Rows from block 5 of the text decoder of a small image captioner, named by matrix and row number. Rows with one number belong to one neuron. Each number is 128 + 24 x the weight over its row's rms, rounded and kept within 0 to 255. All counts start at 0. After the name is the row's rms in percent of the matrix's.
After each neuron's rows are labels from the 100 texts, of 14976, where the neuron reaches its highest value: "tokens" is the input token at the peak. Only what is clearly more common there than usual is listed. The data: photos of plants and fungi (iNaturalist). In brackets: how many of the 100.
# fc1: MLP up (decoder.blocks.5.mlp.fc1.weight, 768x256), inputs 0-85
# fc2: MLP down (decoder.blocks.5.mlp.fc2.weight, 256x768, transposed), outputs 0-85

fc1.725 065 [104  66 129 122  86  97 116  97 111 126 142 101 119 149 163  71 120 115  95 196 123 157 175  99 154 161 157 135  64 146  74 108 119 150 137 149 129 148 142 139 113 138 137 147 100 121 142 156 150 114 127 126 140 148 140 143 138 140 142 126 116 130 119 158 141 121 111 120 157 153 151 115 154  94 108 112 129 149 142 109 140 115 146 128 134 106]
fc2.725 061 [147 107 128 116 102 146  92 130  98 127 138 112  83 131  91 106 148  96 116 123 164  86 147 159 120 128 149 138 131 154 160 110 167 140 110 182 140 129 161 126 103 145 120 140 101 134 118 134 109 116 151 109 123 171 121 147 110 135 129 112 163 143 108 127 108 117 145  92 137  79 159 106  90  89  99 149 134 145 117 139 104 123 109 139 141 146]
tokens: "caryophyllales" (26); "evening" (10); "cressy" (9); "asterales" (9)

fc1.654 137 [138 145 131 135 112 134  88 122 135 143 111 127 113 110  81 113 135 132 177 154 124  81 112 140 141 141 104 105  98 110 127 142 127 124 145 106 187  99 106 131 126 121 147 134 110 123 181 168 152 112 132 134 133 132 134 152 117  99 139 145 153 114 166 118 162 118 112  99 127 128 122 149 120 122 138  91 135 165 130 138 152 104 150 140 163 140]
fc2.654 163 [133 145 111 163 140 134 145 114 115  73 129 149 111 188 149 171 125 119 152  87 120 130 119 140 145 137 123 111 139 119 157 103 166 148 102 121  90 179 183 142 164 125 151 167 133 119  99 197 106 157 101 126 122 126 101  97 141 136 134  91 126 140 115 119 122 118  70 115 139 139 101  82 113 111 102 132 147 152 131 121 157 120  74  89 105 106]
tokens: "creeping" (16)

fc1.516 121 [119 150 185 148 136 146 135 107 118 141 161 121 115 152 137  93 135 127 149 146 123 124 106 122 105 126  92 121  99 140 108  84  79 139 132 129 128 137 138 167  60 119 119 175 152 146 139 100 131 137 164 113 128 122 106 143 130 153 159 102 163 183 168 130  84 113 103 140 108 109 106  79 138 148 119 153 103 109 143 147 123 164 108 119 133 133]
fc2.516 119 [145 164 113 141 101 122 131  94 134 120 144 151 142 113 108  99 125 111 147 125 154 168 113 112 128 135  97 131 134 106  93 119 107 179 168 159 104 137 143 109 106 156  96 130 136  92 113 137 151  78 146 144 145 146  92 115 122 140 105 133 113 125 149 132 156 118 120 108 114 116  98 143 128 141 117 112 109 131 146 136 149 110 146 114 132  95]
tokens: "vulgare" (32); "sphondylium" (26); "maximum" (22); "maculatum" (10)

fc1.322 089 [ 84 121 109 124 156 111 172 151 147 140 158 115  93 110 109 133 124 114 170 111 178 116 118 111 109 113 205  94 122 148 103 138 177 134 156 123 128  78  97 104 117 142 114 131 126 145 130 157 153 133 122 109 156 100 117  79 111 134 152 106 137 134 131 132 167  83 122 119 137 107 173 144 150 116 132 123 125 102 157 121  90 112 118 140 132 122]
fc2.322 087 [150 121 164 110 135 135 116 112  95 149 113 126 138 140 166 144  94  79 153 190  71 147 134 132  89 154  99 109 110 135 159 125  93 145 146 138 118 112 104 152 198 121 124  85 126 146 135 181 141 148 118 165 110 137 123 122 110 175 129 120 121 128 105 137 106 164 123 137 120 132 123 142 120 139  73 149 120 115 110 138 114 119 159 123 108 106]
tokens: "class" (57)

fc1.587 091 [106 102 131 101 155 120 139 110 129 136 113 149 118 151 128 140  70  94  99 145 120 133 167 135 137 120 175 147 174 154  73 144 111 123 160 158  98 158 103 142 137 157 152 135 116 110 126 132 159 147 126 168 140  65  93 119 116 168 160 160 142 146 129  96 127 116 122 108 154 148 165 135 132 103 137 106 127 146  97  72 136 125 143 137 108 134]
fc2.587 086 [108 182 102  78 133 158 128 138  92 127 121 145 140 142 160 100 128 182 115 135 132 132  75 124 101 164 118 156 107 151  84 102 136 110 147 103 138 147 140 128 126 127 132 117 155 148 128 166 101 139 105 126 167 150 158  90 148 113 129  83 134 108 132  86 108 114 188 102 112 106  79 132 132 130 116 147 141 130 115 137  79 141 153  98 145 172]
tokens: "caryophyllales" (33); "fabales" (23); "celastrales" (10)

fc1.538 095 [109  94 115 148  98 115 144 133 132 129 149 120 182 133 178 155 177 118 103 110 167 101 161 170 135 106 150 151 116 152 106 137  97 141 116 112 111 177  85 108 143  92  87  86 138  96 147 104  93 109 121 128 103 154 135 162 161 121 132 141 136 152 114 106 126 106 114 158 137 131  97 132 115 113 137 108 173  93 116 107 153  74 108  93 119 154]
fc2.538 090 [139 111  92 118 104 128 143 134 134 111  91 147 124 119 109 159 120 141 121 158 117 178  80 133 191 126 151 134 132 106  81  99 145 123 119 121 154 143 145 139 133  92 164 140 126 114 153 140 150 197 144  90 121 103 120 145 150 126 106 134 143 104  99 150 167  98 163 117 120 116 156  93 168 156 151 107 163 116  93 154 122 126 119 165  97 126]
tokens: "order" (43); "asparagales" (17); "kalmia" (13); "laurel" (11)

fc1.275 089 [117 139 165  99 132 136  99 132  99 127 120 143 168 109 136 116 153 132 118 114 141 109 148 123 146 113 150 130 170 130 144 120 116 111 145  95 139 137 133 165 123 132 164 149 114  92 144 139 128 186 126  96 103 122 130  78 105  88 136 118 164 154 108 111 148 141 138 126 141 152 135 137 123 163 138 112  97 151 116  92 148 150 106  89 128 100]
fc2.275 081 [162 125  93 130 153 142 131 127 136 156 134 119 102  76 116 105  98 127 125 137 122 128 156 134 121  95 106 105 104 126 133 106 169 176 135  89 134 145  95 128 176 129 129 170 154 162  90 107 140 107 100 145 136 154 138 112 153 150 125 172 123 154 145 160 126 166 120 141 107 109 134 125  83  89 128 117 104 127 127 145 140 139  95 148 131 132]
tokens: "order" (33); "magnoliopsida" (28); "geranium" (7)

fc1.508 125 [136 145 159 140 140 126 145 145  88 136 189 133 118 148 100 165 138 122 152 102 100 104 108  90 105 108  96 162 121 118 113 118 122 109 122 151 148 106 103 140 127 156 130 137 162 144 159 122 101  71 157 139 159 168 112 101 147 113 136 128 171 135 131 106 101 153  98 114  74  87 119 157 125 143 127  92 114 114 180 157 154 132 120 111 125 104]
fc2.508 149 [ 83 162 134  87 140 137 110 184 129  89 136 143 125 124 112 146 141 132 116 119 143  93 120  83  98  88 128 125 116 141 155 151  71  93 146 117 127 151 145 146 106  76 111 129 134  92 134 110 164  78 136 110 151 127 122  88 108 132 125 102 103 135 151 105 164 153 140  88  80  82 106 155 113 157  84 116 107 131 127 103 115 114 129 144 141 141]
tokens: "creeping" (51); "american" (49)

fc1.52 029 [135 141 153 111 143  94 181 130 114 115 131 155 112 148 142 138 143 162 116 106 178 150 117 139 110  92 123 114 125  95 144  60  80 140 116 107 108 131 155 118 112 137 132 133 107 137 146 127 125 130  98  92 118 121 122  98 155 116  91 137 144 124 172  99 153 131 164 105 121 141 127 156 124 119 133  97 106 109 115 113 154  73 100 131 146 144]
fc2.52 030 [119 147 152 116 105 129 158 113 154 101 115 126 151 151 125  94 148 138 106 166 126 153 105 118 113 142  99 116 118 155 161 163 119 132 155 142 100 130 121 108  79 147 146 133 102  93 142 119  80 145 116 149  97 135 113 140 111 124  94 132 168 124 158 155 133 121 146 127 112 144 140 116  89 143 118 140  99 106 126  96 150  81 161 131 145 120]
tokens: "class" (88); "fluminensis" (7)

fc1.712 062 [132 132 151 123 132 120 119 132 156 116 112  80 153 106 136 179 165 124 166 129 105 137 124 125 106 103 111 125 147 118 104 111 155 111 124 136 130 151 101 126 132 134 100  98 193 103  93 113 104 120 106  96 174 129 136 113 131  99 164 135 142 131 112 113 163 188  99  96  95 127 175 162 116 165 122 141 130 126 144 120 149 118  93 147 113 136]
fc2.712 054 [124 143 136 130 146 147  89 139 167 106 111 149 118 109 138 112 162 126 117 112 112  98 112 163 111 176 138 156 127 107 124 101 160 148 115  78 155 132  94 131 168 136  96 128 110 153  92 128 181 114 105 118 120  95 134 119 154 159  93 152 115 133 150 172  89 126 113 119 130 106  89 158 125 141 135 130 123 102 139 134 123 135 152 145 153 133]
tokens: "order" (100)

fc1.101 106 [147 130 129 107 139 130 155 137 116 118 149 109  81 112 130 127 143  82 137 120 142  99 136 144 156  84 172 160  73 114 147 112 118 139 102 153 120 158  84 130 176 185 130 117 147 150 163 106 146 136 116 162 164 165 134 150 139  87 146 131 153 125 124  94 119 145  86 114 148 105 141 122 131 137 169 105 128 131 146  78 157 129 137 135 111 140]
fc2.101 091 [150 180 119 137  87 125  70 128 108 137 132 121 175 143 157  93 153 135 121 128 190 111 132 133 144 112 109  92 130 159 150 124 161 118 197 163 129 132 127 136 144 157 157 155 113 116 102 119 117 108 124  88 124 163 121 119 115 129 161 129 109 134 131 183  93 128 156 148 121 145 120  82 146 196 127 133 106 119 139 104 110 150 137 120 123 149]
tokens: "(" (48); "order" (29); "pontederia" (12)

fc1.298 096 [104 181  67 126 131 133 172 161 157 157 139 127 121 113 111 148 160  99 115 115 116 155 103 132 115 138  80 152  88 136  94 145 139  81 120 116 107  89 115  83 122 120 147 116  90 101 144 121 145 134 185  84 143 169 104  98 115 133  93 148 155 111 177 126 117 119 117 149  93 135 136 162 102 123 146 144 121 164 183 115 105 123 108 139 106 125]
fc2.298 093 [151 161 143 142 166 137  81 187 120  79 163  63 139 121 156  95 142  75 115 175 143 130 126 117 117 109 118 137  99 115 123 141 125  91  89 114 121 105 107 173 135 112 161 149 127 146 142 134  71 113  89  91 123 127 154  82 110  96 147 136 141 135 170 140 140 166 152 102 165 153 123 105 166 112 133 131 117 162 103 113 111 108 107 134 117 133]
tokens: "cowslip" (28); "tree" (12); "greens" (11); "orchid" (10)

fc1.500 133 [158 130 133 106 126  86 187 104 134 112 134 122 186 154 143 113 119 131  82 112 122 144 135 118 116 116 111 112 125 128  95 122 148 143 117 108 127 120 145 191 103 139 114 157 133 153 158 140 134 120 147  98 104 115 127 123 167 130 117 150 152 120  69  92  96 118 134 131 146 110 145 159 167 148 152 119 133  93 140 100 117 166 145 157  82 120]
fc2.500 172 [113 131 133 126 141 121 133 149 129 114 155 123  80 158 153 140 132 119 134  99 120 134 152  77 108 124 159 137  97 130 107 117 158 157 153 144 117 157 141 149 126 123 143 135 138 138 100 122 116 134 117  52 116 145 125 149 182  89 115 105 150 146 122 137 125 147 133 134 128 152 122 134  76  93 115  95 128 187 154  89 144  99 148 132 123 118]
tokens: "caryophyllales" (30); "ericaceae" (9); "asterales" (9)

fc1.722 109 [124 111 112 133 102 113 133 164 121 134  86 108 153 156 110 121 133 132 139 134 109 138 127 113 172 142 102 112 104 102  99 111 147 110  68 137 131 121 109 142 122 127  94 113 115 123 118 110 151 189 103 150 131 115 133 203 104 169 148  82  87 150 137  98 171 142 147 178 137 179  98 144 114 121 102  95 127 114 122 139 114 123 154 123  94 120]
fc2.722 103 [139 108 128 151 128 161 138 113 146 114 154 119 124 155  97 151  94 126 140 145 136  90  94 156  68 164 169  70 168 142 113 176 131 147 153 102 109 119 130 143 140 112 129 114 112 147 120 149 141 163 143 114 146 106 139 126 131 167 117 124 168 157 163 114 115 115  89  97 142 110  83 124 145 110 123 162  96 189 143 116 163 129 113 158 118 158]
tokens: "milkweed" (46); "elder" (20); "boneset" (16); "fungus" (9)

fc1.595 096 [180 172 134  92 165 122 145 118 130 158 125 135  98 146 138  98 104 111 115 129 127 120 124 118 162 135 133 103 120  81 107  58 121 176 167 136 112  94 108 152 127 105 120 135 100 132 123  86 127  90 112 138 139 147 123 134 150 112 149 140 106 120 140 115 137 131 157 175 110  87  85 178 161 111 137 145 134 172 159 174 139 103 133 148  91 148]
fc2.595 090 [158 124 136 161 115  84 152 109 102 171 158 170 112 137 119 132 102 106 133 116 103 177  62 163 169 105 104 129  92 128 100 111  92 154 119 158 139 133  72  92 178 155 156 105 127 151 138 150 155 120  97 148 169 124  90 149 158 126 118 111 129 148 153 129 131  94 183 101  97 134 167 145 113 148 112 124 137 155 104 136 122 134 136 118 138 124]
tokens: "vulgare" (24); "veris" (19); "vulgaris" (19); "scoparius" (13)

fc1.473 114 [ 67  78 123 115 145 105 136 142 124 138 122 111  60 153 132 138 123 120  87 117 111 104 141 106 126 124 128 134 112 159 158 113 124  76 129 118 112  89 116 117 176 126 115 129 110 143 127 116 116 142  98 146  97 125 170 150 104 157 131 129 142 124 140 101 124  90 127 129 149  83 155 112 100 131 147  94 141 141 151 109  87 144 148 120 124  75]
fc2.473 109 [164 129 173 131 107 106  81 131 174 116  95 150 154 158 167 135 128 123 158 159 116 154 120 114 126 119 123 128 107 138 131 109 136 106 125 133 118 160  90 147 122 142 129 130 129 113  83 112 147 106 114 151 145 132 173 121 139  93 147 169 126 136 131 133  89 130 127  92  88 194 110 110 127 144  96 123 104 120 125 133 158  97 126 152 115 128]
tokens: "major" (33); "hypochaeris" (24); "(" (14); "and" (11)

fc1.291 096 [135 111 100 140 129 109 143 100  70  97 172 122 150 104  90  93 140 143 130 137 125  86 151 152 156 128 103 127  86 143 112 120 112 166 102 102 153 122 152 136 123 129  98  77 136 123 132 187 128 166 141  85 116 110 112 108 108 123 132 124 142 131 137 113 115 167  97 160 129 125  89 110 115 168 119 113 140 107 120 140 116 116 183 125 131 117]
fc2.291 093 [155 172 126 154 147  95 122 123 147 145  87 134  82  65 140 144 114  97 192 175  96 140 115 166 126 133 170 144 115  93 141  90 171 127 122 173 102 106 127 127 109 108 121 129 117 149 129  82  74 128 113 103  96 159  70 128 109 158 141 110 121 117 139 108 123  87 164 118 129 152 134 142 125 115 131  89 136  93 170 102 166 129  83 165 145 139]
tokens: "vulgare" (21); "michaelmas" (18); "radicans" (17); "maximum" (10)

fc1.74 095 [140 138 162  97 137 147 134 117  98 126 131 154  96  93 126 142 115 151  92 123 103 136 128 109 103 120 143  96 112  97 128 104 122 153 140 116 125 111 122 119 156 178 122 121 114 140 161 136 116 111 146  93  60 128 166 121  93  94  98 126 130 150 113 154 141 125 169 131 106 149 135 117 149 138 124  92  91 174  74 137 130 167 114 131 122  82]
fc2.74 106 [115 119 146 134  84 107 126 136 123 123 130  99 116 150 132 107 101 167 163  96 146 142 105 154 127 165 162 125 125 165  96 130 151 125 127 115 126 101 119 126 127 162 111 128 156 123 155 131 115 150 104  97 124 141 127 136 153  73 139  51  94 120 106 154 105 103 164  69 121 119 138 118 128 134 157 133 148 169 115  99 115 114 170  96 127 130]
tokens: "in" (23); "ballota" (16); "of" (15); "field" (11)

fc1.526 106 [154 118 125 121 144  94 119 126 148 183 133  76 114 122 148 114 126 151 137 106  94 119 110 127 152  95 128 140 137  96  73 140 159  97 132 165 128  94 117 141 118 123 127 180 124 111 118 185 109 112 127  98  90 164 109 100 115 146 113 101 169  95 171 143  90 107 146 134 134 133 135 134 144 116 114 109 128 149 149 141  92 129 166 151 129 106]
fc2.526 109 [138 103  97 142  91 160  93 121 146 176 120 129 152 104 132 133 130  88 139 120 100 162 111 139 150 134  92 139 134 138 143 106 105 145  97 129 167  92 169 159 106  91 157 134 190 134 168 100 101 108 104  79 123 101 107  88 134 152 132 113 167 129 193 129 148 120 135 107 112 180 130 127 100 143 116 146 118 142 125 132 146 143 109 138 147 141]
tokens: "poa" (29); "lunaria" (16); "cicutarium" (11); "pratense" (11)

fc1.28 103 [127 154 136 123 139  97 147 165 164 170 163 165  85 151 162  97  90 148 139 134 146 118 166 100 128  94 133 143 132 112 136  84 115  91 145 144 105 133 103 143 119 152 123 143 132 122 143 161 159 177 175 102 136  46 115 142 121 127 135 141 119 161 148 114 106 165 111 163  85 126 113 137 102 139 176 111 120 112  89 130 157 150 131 128 134  78]
fc2.28 100 [122  69 124 142 170 146 142 155  97 145 133 180 114 170 115  94 180 198 118 117 162 143 139 120 124 144 117 121 141 120 137 158 147 114 100  64 161 118 134  95 123 189 155 109 122 129 149 112 114  83 107 140 118 161 133  90 103 150 112 146 142 155 166 125 141 121 154 108 157 146 129 128 131 122 132 156 114 144 140  79 136 126 118  97 120 115]
tokens: "order" (100)

fc1.262 107 [138 128 132 138  83 168 151 189 117 150 145 129 117 104 118 137 178 113 134 171 127 151 100 107 131 157 130  92 118  98  84 111 131 108  76 111 103 153 103 141 150 128 136 137 134 107 131 134 107 134 125 130 111 168 132 130 137 134 130 122 143 176  81 173 110 132 126 108 175 130 121 160 129 114 162 136 167 162 140 117 153 112 113 174  90 129]
fc2.262 115 [171 133 133 112 128 158 129 103 111 132 126 141 153 162 128 127 143 111 157 138 160 149 114 154 117 109 133 125  89 167 178  93 110  99 118 182 115 121 148 144 152 137 127  89 159 136  94 101 124 131 111  90 122 125 112 122 137 178 154  95 133 131 138 152 162 152 151  98 103 136 150 162 144 133 151  80 127 139 150 142 102 134 104 137 132 105]
tokens: "-" (24); "ostrich" (23); "liquidambar" (17); "order" (16)

fc1.657 114 [129 114 119 146  68 136 135 103 123 112 139 129 158 148 115 150 162 150 133 110 133 157 118 127 141 125 118 103 105  79  71 140  96 144 112 100 117 113 133 117 169 139 142 116 113 183 178 131 132 112 112 174  87 169 130 124 113 144  74  82  82 137  93 151 121 101  81 116 121 144  92 137 137 139 163 144 134 137 128  69 167 103 113 101 125 103]
fc2.657 119 [148 181 100 159 170 152  92 150 112  94  80 135 113  67 129 139 116 155 105  85 100 122 137 118 124 102 145 137 156 141 159 142 183 101 149 130 142  76 139 138 129 122 135 156 139 139  86 112 149 145 118 119 132 126 118 116 114 137 156 137 134  69 114 110 112 164 147 117 109 132  85 118 137 127 134 173 131 122 141 138 138 165 121 181 110 132]
tokens: "in" (15); "lily" (14); "of" (11); "bill" (7)

fc1.25 097 [133 134 136 137 140 133 105 130 120 136 119 112 114 131 163 107 122 120 103 145 115 145 110 102 136 125 129 109 167 130 123 141 123 159 121 101 115 109 131  80 108 134 134 127 132 145 146 129 103 166 113 107 146 127 150 105 146 133  81 109 146 128  94 124 141 146 115  92 144 149 111  99 133 152 187 112 141 105 105 138 112 159 124 119 125 123]
fc2.25 090 [158 128 122 120 149 106 115 167 131  97 110 121 134 134  99 123 164 110 130 133 171  98 127 142 115  99  83 181 114 160 122 143 151 125 138 155 112 129  85 106  80 137 109  91 115  96 138 165 102 145 174 135 111 151  72  77 118 117 130 185 174 119 142 123  79 162 171 118 102 144 124 125 121 144 161 142 131 122 149 138 106 148 147 156 146 107]
tokens: "milkweed" (18); "meadow" (17); "mojave" (12); "rowan" (10)

fc1.207 086 [112 110 117 178 160 136 106  91 137 148 147 125 148 156  80 111 134 151 120 156  78 109 152 158 116 143 153 119 143 159 129 163 102 151 148 108 149 129 115 140  91 123 140 117  86 125  87 147 107 148 113  97 164 142 128 109 141  76  90 129 146 171 142 112 119 186 117  83 139 126 125 123 137 102 110 102 143 123  96 130 144  76 127 120 152 140]
fc2.207 084 [137 100 135 115  74 118 134 118 115 110 160 155 111 100 100 132 103 103 117 131 103 118 173 118 150 154 169 172 136 135  85 149 138 134 115 131 165 107 144 138 130 126 158 107 158 164 115 105 131 168 136 108 136 134 106 123 132 129 132 111 127 152 165 140 156 110 157 143 133 108 129 116 139 106 196 131 100 138 132 138  68 148 114 110 136 127]
tokens: "geraniaceae" (27); "equisetales" (21); "portulacaceae" (18); "smilacaceae" (11)

fc1.748 094 [144 143 138  94 148 158 140  90 102 153 128  93 172 150 129 121 115 116 123 169 126 182 109 167 107 178 149  96 131 155  98 131 137 121 115 153 122 136 187 151 102 132 115 160 115 122  72 104 102 125 141 146 133 139 159 122 133  91 123 122 113 134 108 107 149 136 119 154  83 114 148  96  94 143 113  71 102 165 125 113 140 156  97 137 149 128]
fc2.748 077 [108 143 111 115  87 162 118 146 139 130 117 117 132 109 102  98 150 163 151 121 147  96 141 137 165 171 107 111 153 134 143 133  86  94 132 138 130 100 122 146 157 138 185  87 161 136 132 155  97 131 108  89 110 135 142 150 151 143 189 130 132 114  99 131 156 118 137 139 106  96 108 169 140 133 149 162  89 154 137 146  83 144 168 117 135 107]
tokens: "sheep" (27); "cressy" (24); "henbit" (11); "mountain" (9)

fc1.178 080 [139 135 123 151 123 141 142 197 119  90 145  89 132 136 135 129  74 141  99 125 117 159 118 142 100 141 120 160 122 115 100  72 154 148  87 120 111  78  91 139 138 109 151 157 143  56 101 177 128 127 120  80  97 131 115 135  85 133 167 171 120 139 117 122 125 124 123 119 159 165 123 127 159  92 172 153 119 122 137 150 117  86 103 149 150 123]
fc2.178 070 [141 123  98 123 155  84 132 102 131 153 146 166 120 132 145 138 130 180 115 144 110 132 100 100 124 149 159 160 118 148 161 144 129 133 110 122  73 146 153 154  89 122 152 134 115 125 119 112 103 133 147 161 177 130 126 132 120 101 110 129 150 155 134 153 109 155 138 109  99 101 174 161 140 134 147 107  88 142  93 119 137 130 115 135 140 138]
tokens: "class" (81); "order" (13)

fc1.406 053 [184  88 111 140 121 132 179 139 107 142 124 189 105 113 121 146 118 171 116 180 151 162 118 168 145 128 123 127 166  88 138 127 143 165 105 154 132 119 144 122 142 119  89  89 153 154 130 148 106 152 123 126 122 112 131 176 158 124 131 130 157 139 103 134 111 108 119  86 130 138 139 139  82 109  95 125 106 143 142 169 136 144 168 106 116 116]
fc2.406 049 [108 120 171 105 120 127  99 159 180 129  84  83 121 132 160 133 134 137 107  83 121 151 123 116 129 144 105 167 114 146  85 152 121 106 155 131 120 144 138 124 161  98 140 118 151 118 102 158 121 113 135 155 103 136  84 154 112 124  45 109  97 116 125 107 140 141 133 120  92 155 107 103 154 138 114 151 109 131 107 124 108 115 138 124 119 148]
tokens: "order" (44); "xanthium" (7); "-" (7); "ballota" (7)

fc1.401 078 [142 135 144 108  92 107 113 136 129  79 110 148 129 123 120 125 130 133 152 117 122 141 129 136 121 132 126 126 153  86 153 127  84 105 117 145  89 125 116 135 148 106 138  96  83 138 137 144  99 158 150 120 129 120 126 157 118 113 141  99  99 161 126 122 121 122 116  81  87 139 128 147 143 143  80  80 138 126 125 162 133 101 140 102 142 108]
fc2.401 071 [100 120  98 172 121  94 137  80 107 160  92 166 146 165 118 128 118  92 132 113 125 126 155  99  81 157 151  97 108 120  98 112 115 166 140 138 150 154 141 115 112 110 120  83 100 102 169 112 133 104  82 159 112 107 126 126 162 117 117 121  87 115 133 140 113 123 127 136 159 143 163 150 130 140 134 181 139 101 137  68 131 142  94 130 130 154]
tokens: "class" (64); "family" (35)

fc1.107 119 [159 121 101 111 113 134 164 131 130 151  98 120 128 136 119 133 165 112 149 168 113 161 100 125 105 104 134 103 193 130 101 153  87 117 163  90 136 149 119  96 113 188 106 155 150 133  73 121 122  95 140 140 145 126 135 132 174 166 126 111 133 117 137 101 131 130 119 122 156 135 133 119  98  92 136 125 144 139 133 178 124 110 134 103 143 141]
fc2.107 128 [114 116 136 168 119  71 156 119 109 125 125 105 158  91 199 161 100 104 107  79 125 110 129 123  98 127 137 142 134 114 159 151 101 122 112 148 104 142 134 133 141 155 118  92 120 111 155 130  98 192 115 148 118 120 141 148 134 130 167 132 157 128  87 128 166 154 122 155 104 126 128 148 164 108 140 129 133 149 133 147  98 116 141 136 142 102]
tokens: "sheep" (29); "yellow" (25); "five" (15); "vitaceae" (9)

fc1.708 083 [109 131 150 136  91 134 112 112  86 103 154 134 158  97 114 119 131  89 105 130  90 150 137 120 101 108 134 126  93 156 103  84 124 133 134 125 140 124 155 123 158  89 107 124 122 152 128  99 137 107 113 114  69 154 151  96  84 133 134 132 127 176 103 144 140 124 131  86  95 141  91 150 178 163 151 134  93 130 121 142 122 122 121 172 142 123]
fc2.708 080 [161 133  90 164 118 128 119 111  92 161 145 170 107 139  98 110  83 110 148 129 165 141 120 130 125 174 148 135 120 115  99 187 113 104 156 124 142 112 112 161 103 132 118 122 120 116 111 124  93 100 159 122 145 105 121 134 140 133 112 135  90  84 105 171 118 124 143 148 127 139 115 105  93 108 130 168 138 140 163 159 106 135 126 114 108 143]
tokens: "class" (83)

fc1.746 086 [102 154 131 136 163 138 125 118 121 144  70 126 125 178 157 136 143 122 110 136 142 116 123 124 154 107 160 138 147 141 130 117 147 166 150 128 143 138 115 156 150 151 134 151 150  85 160 153 141 162 144 122 159 156 111 115 138 132 156 125 180 152 128 140  86 136  97 103 116 140 109 156 133 155 156 117  99 125 156 100  90 135 145 149 144 103]
fc2.746 081 [172 107 126  97 110 177 110 124 145 116 155 122 124 171 155  91 141 153 160  81 163 103  82  95 146 136 172 154 141 124 145  89 128 124 172 126 137 125 148 113 104 145 104 156 109 133 119 121 120  97  69 129  87 131 120 155 110 144 105 135 144 128 136 102 142  86 152 106 165  91 107 134 126 118 120 125 117 137 125 129 152 123 146 143 129 153]
tokens: "(" (44); "archangel" (10); "ranunculaceae" (9); "altingiaceae" (8)

fc1.193 118 [140 156 119 139 166 145 154 144 115 117 136 137 154 142 135 110 136 118 151 103  83 149 132 117 140 115 182 105 132 138  90 127 110 106 116  96 101  92 104 140 116 136 153  89 114 122 139 190 144 120  88 107 119 128 109 116 117 131 123 101 135 181 119  97  92 151 110 127 126 141 129 139 103 101 118 105 116 144  94 129  87 154 170 131  87 148]
fc2.193 120 [178  93 103 138 108 115 123 133 160 140  95  84 120 148 132 141 167 102 124 145 119 107 127 145 134 139  86 127  97  91 154 132  96 141 143 141 116 139  86 135  64 120 133 154 140 142 144  90  96 122 131 106 110 131 121 137 102 206 110  93 168 103 135  98 110 168 127 108 105 122 156 138 147 147 136 148 154 145 105 104 115  77 108 142 185 110]
tokens: "class" (59)

fc1.165 120 [ 95 108 137 142 109  90 130 141 102 108 120 124  93  85  87 105 111 154 157 136  97 122 102 128  76  74 113 131 131 107  92 152 139 121 133 144 157 119 157 103 136 128 132 175 109 137 142 104  92 148 131 156 126 103 144 115 123 137 118 126  93 141 142 140 134 154 116 135 153 166 147 100 161 129 117  86 104 131 162 144 111 143 125 130  77 123]
fc2.165 136 [125 150 127 104 103 102 159 156 105 173 148 160 171 102 128 158 175  92 114 113 130 140 158 122 137 140 106 122 167  97 164 134 111 136 150 106 136 131 111 171 129 131 147 101 193 152 144 160 150 126 134 156 103 173 110 130 129 123 145  93 117 128 132 122 123 129 133 115 109 127 118 163 184  92  70 125 114 104 128 147 119 152 118 106 128 102]
tokens: "-" (19); "(" (12)

fc1.377 111 [108 156 150 134 108 132 111 117 122 139 160 152 138 168 131 131 150  78 144  98 111 127 106  96 141 111  92 126 122 132 134 149 141  94 125 115 153 132 115 145 106 165 156 116 139 127 206 128 106 122 148 101  95 148  97 140  80 123 141  95 153 130 119 116 119 161 133 108 121 157  69 138 113  92 133 110 103 137 135 117 142 154 104 130 135 139]
fc2.377 109 [117 171 164 172 147 120 137 145 128 108 165 125 109 106 103 131 107 108 132 127 140 110 139 127 125  81 147 147 151 107 119 142  84  82 115 123 119 109 150 134 105 106 113 133 105 141 129 123 154 119 146  79 175 130 135 106 118 114 183  98 138 125 114  89 152 123 106 112 130  98 147  78 156 168 122 143 114  99 119 151 125 152 146 129 159 173]
tokens: "creeping" (56); "american" (32); "white" (11)

fc1.158 075 [148 133 108 161  73 100 142 153  98 110 112 113 129 152 124 201 128 111 108 114 144 167 128 116  79 133 132 116 134  82 117  97 147 129  68 125 111 115 149 123 142 161 116 113 141 137 148 112 130 157 105 117  98 104 161 129 122 125 142 152 143  54 116 150 155 126 136 118 113 129 160 149 141 121  99 118 146  88 106  72 131 176 126 125 143 117]
fc2.158 078 [132 112 141 138 140 145 126 162 150 166 160 160 130 145 119 120 104 114 133 148 133 159  97 181  99  97 116 151 135 118 126  92  84 139 161  87 132 114 117 147 164  99 127  99 133 131 107 137 109 153  89  99 134 166 111 140 170 147  88 159 114 137 103 141 189 149 150 159 144 150  85 147 144 129 132 125 144 118 124 134  87  70 119 174 152 139]
tokens: "order" (100)

fc1.511 089 [134 108 159 142 132  47 155 124 102 131  92  98 139 108 108 134  75 115 142 123 143 153  93 141 132 179 138 101 133 109 106 152 150 150 136 137 135 149 127 138 127  63 100 117 130 120 108 107  94 151 115 113 129 125 130 138 123 127 149 127 120 178 170 151 116  93  96 103 136 141 117 140  90 117 121 155 104 146 142 167 113 155 149 135 104 171]
fc2.511 080 [165 132  98 119 120 181 109  83 119 144 153 165 123 151 111 127 137  94 109 151 101 116 113 147 164 123  87 117  95 102 129 130 114 117 147 125 151 113 120 152 143 169 168 103 117 133  98  83 142 148 101  95 119 149 127 107 116  99 143 146 137  73  66 159 125 143 134 107 147 142  92 134 120 149 110 128 114 117 163 118 147 133 120 119 148 148]
tokens: "order" (49); "henbit" (15); "aquilinum" (7)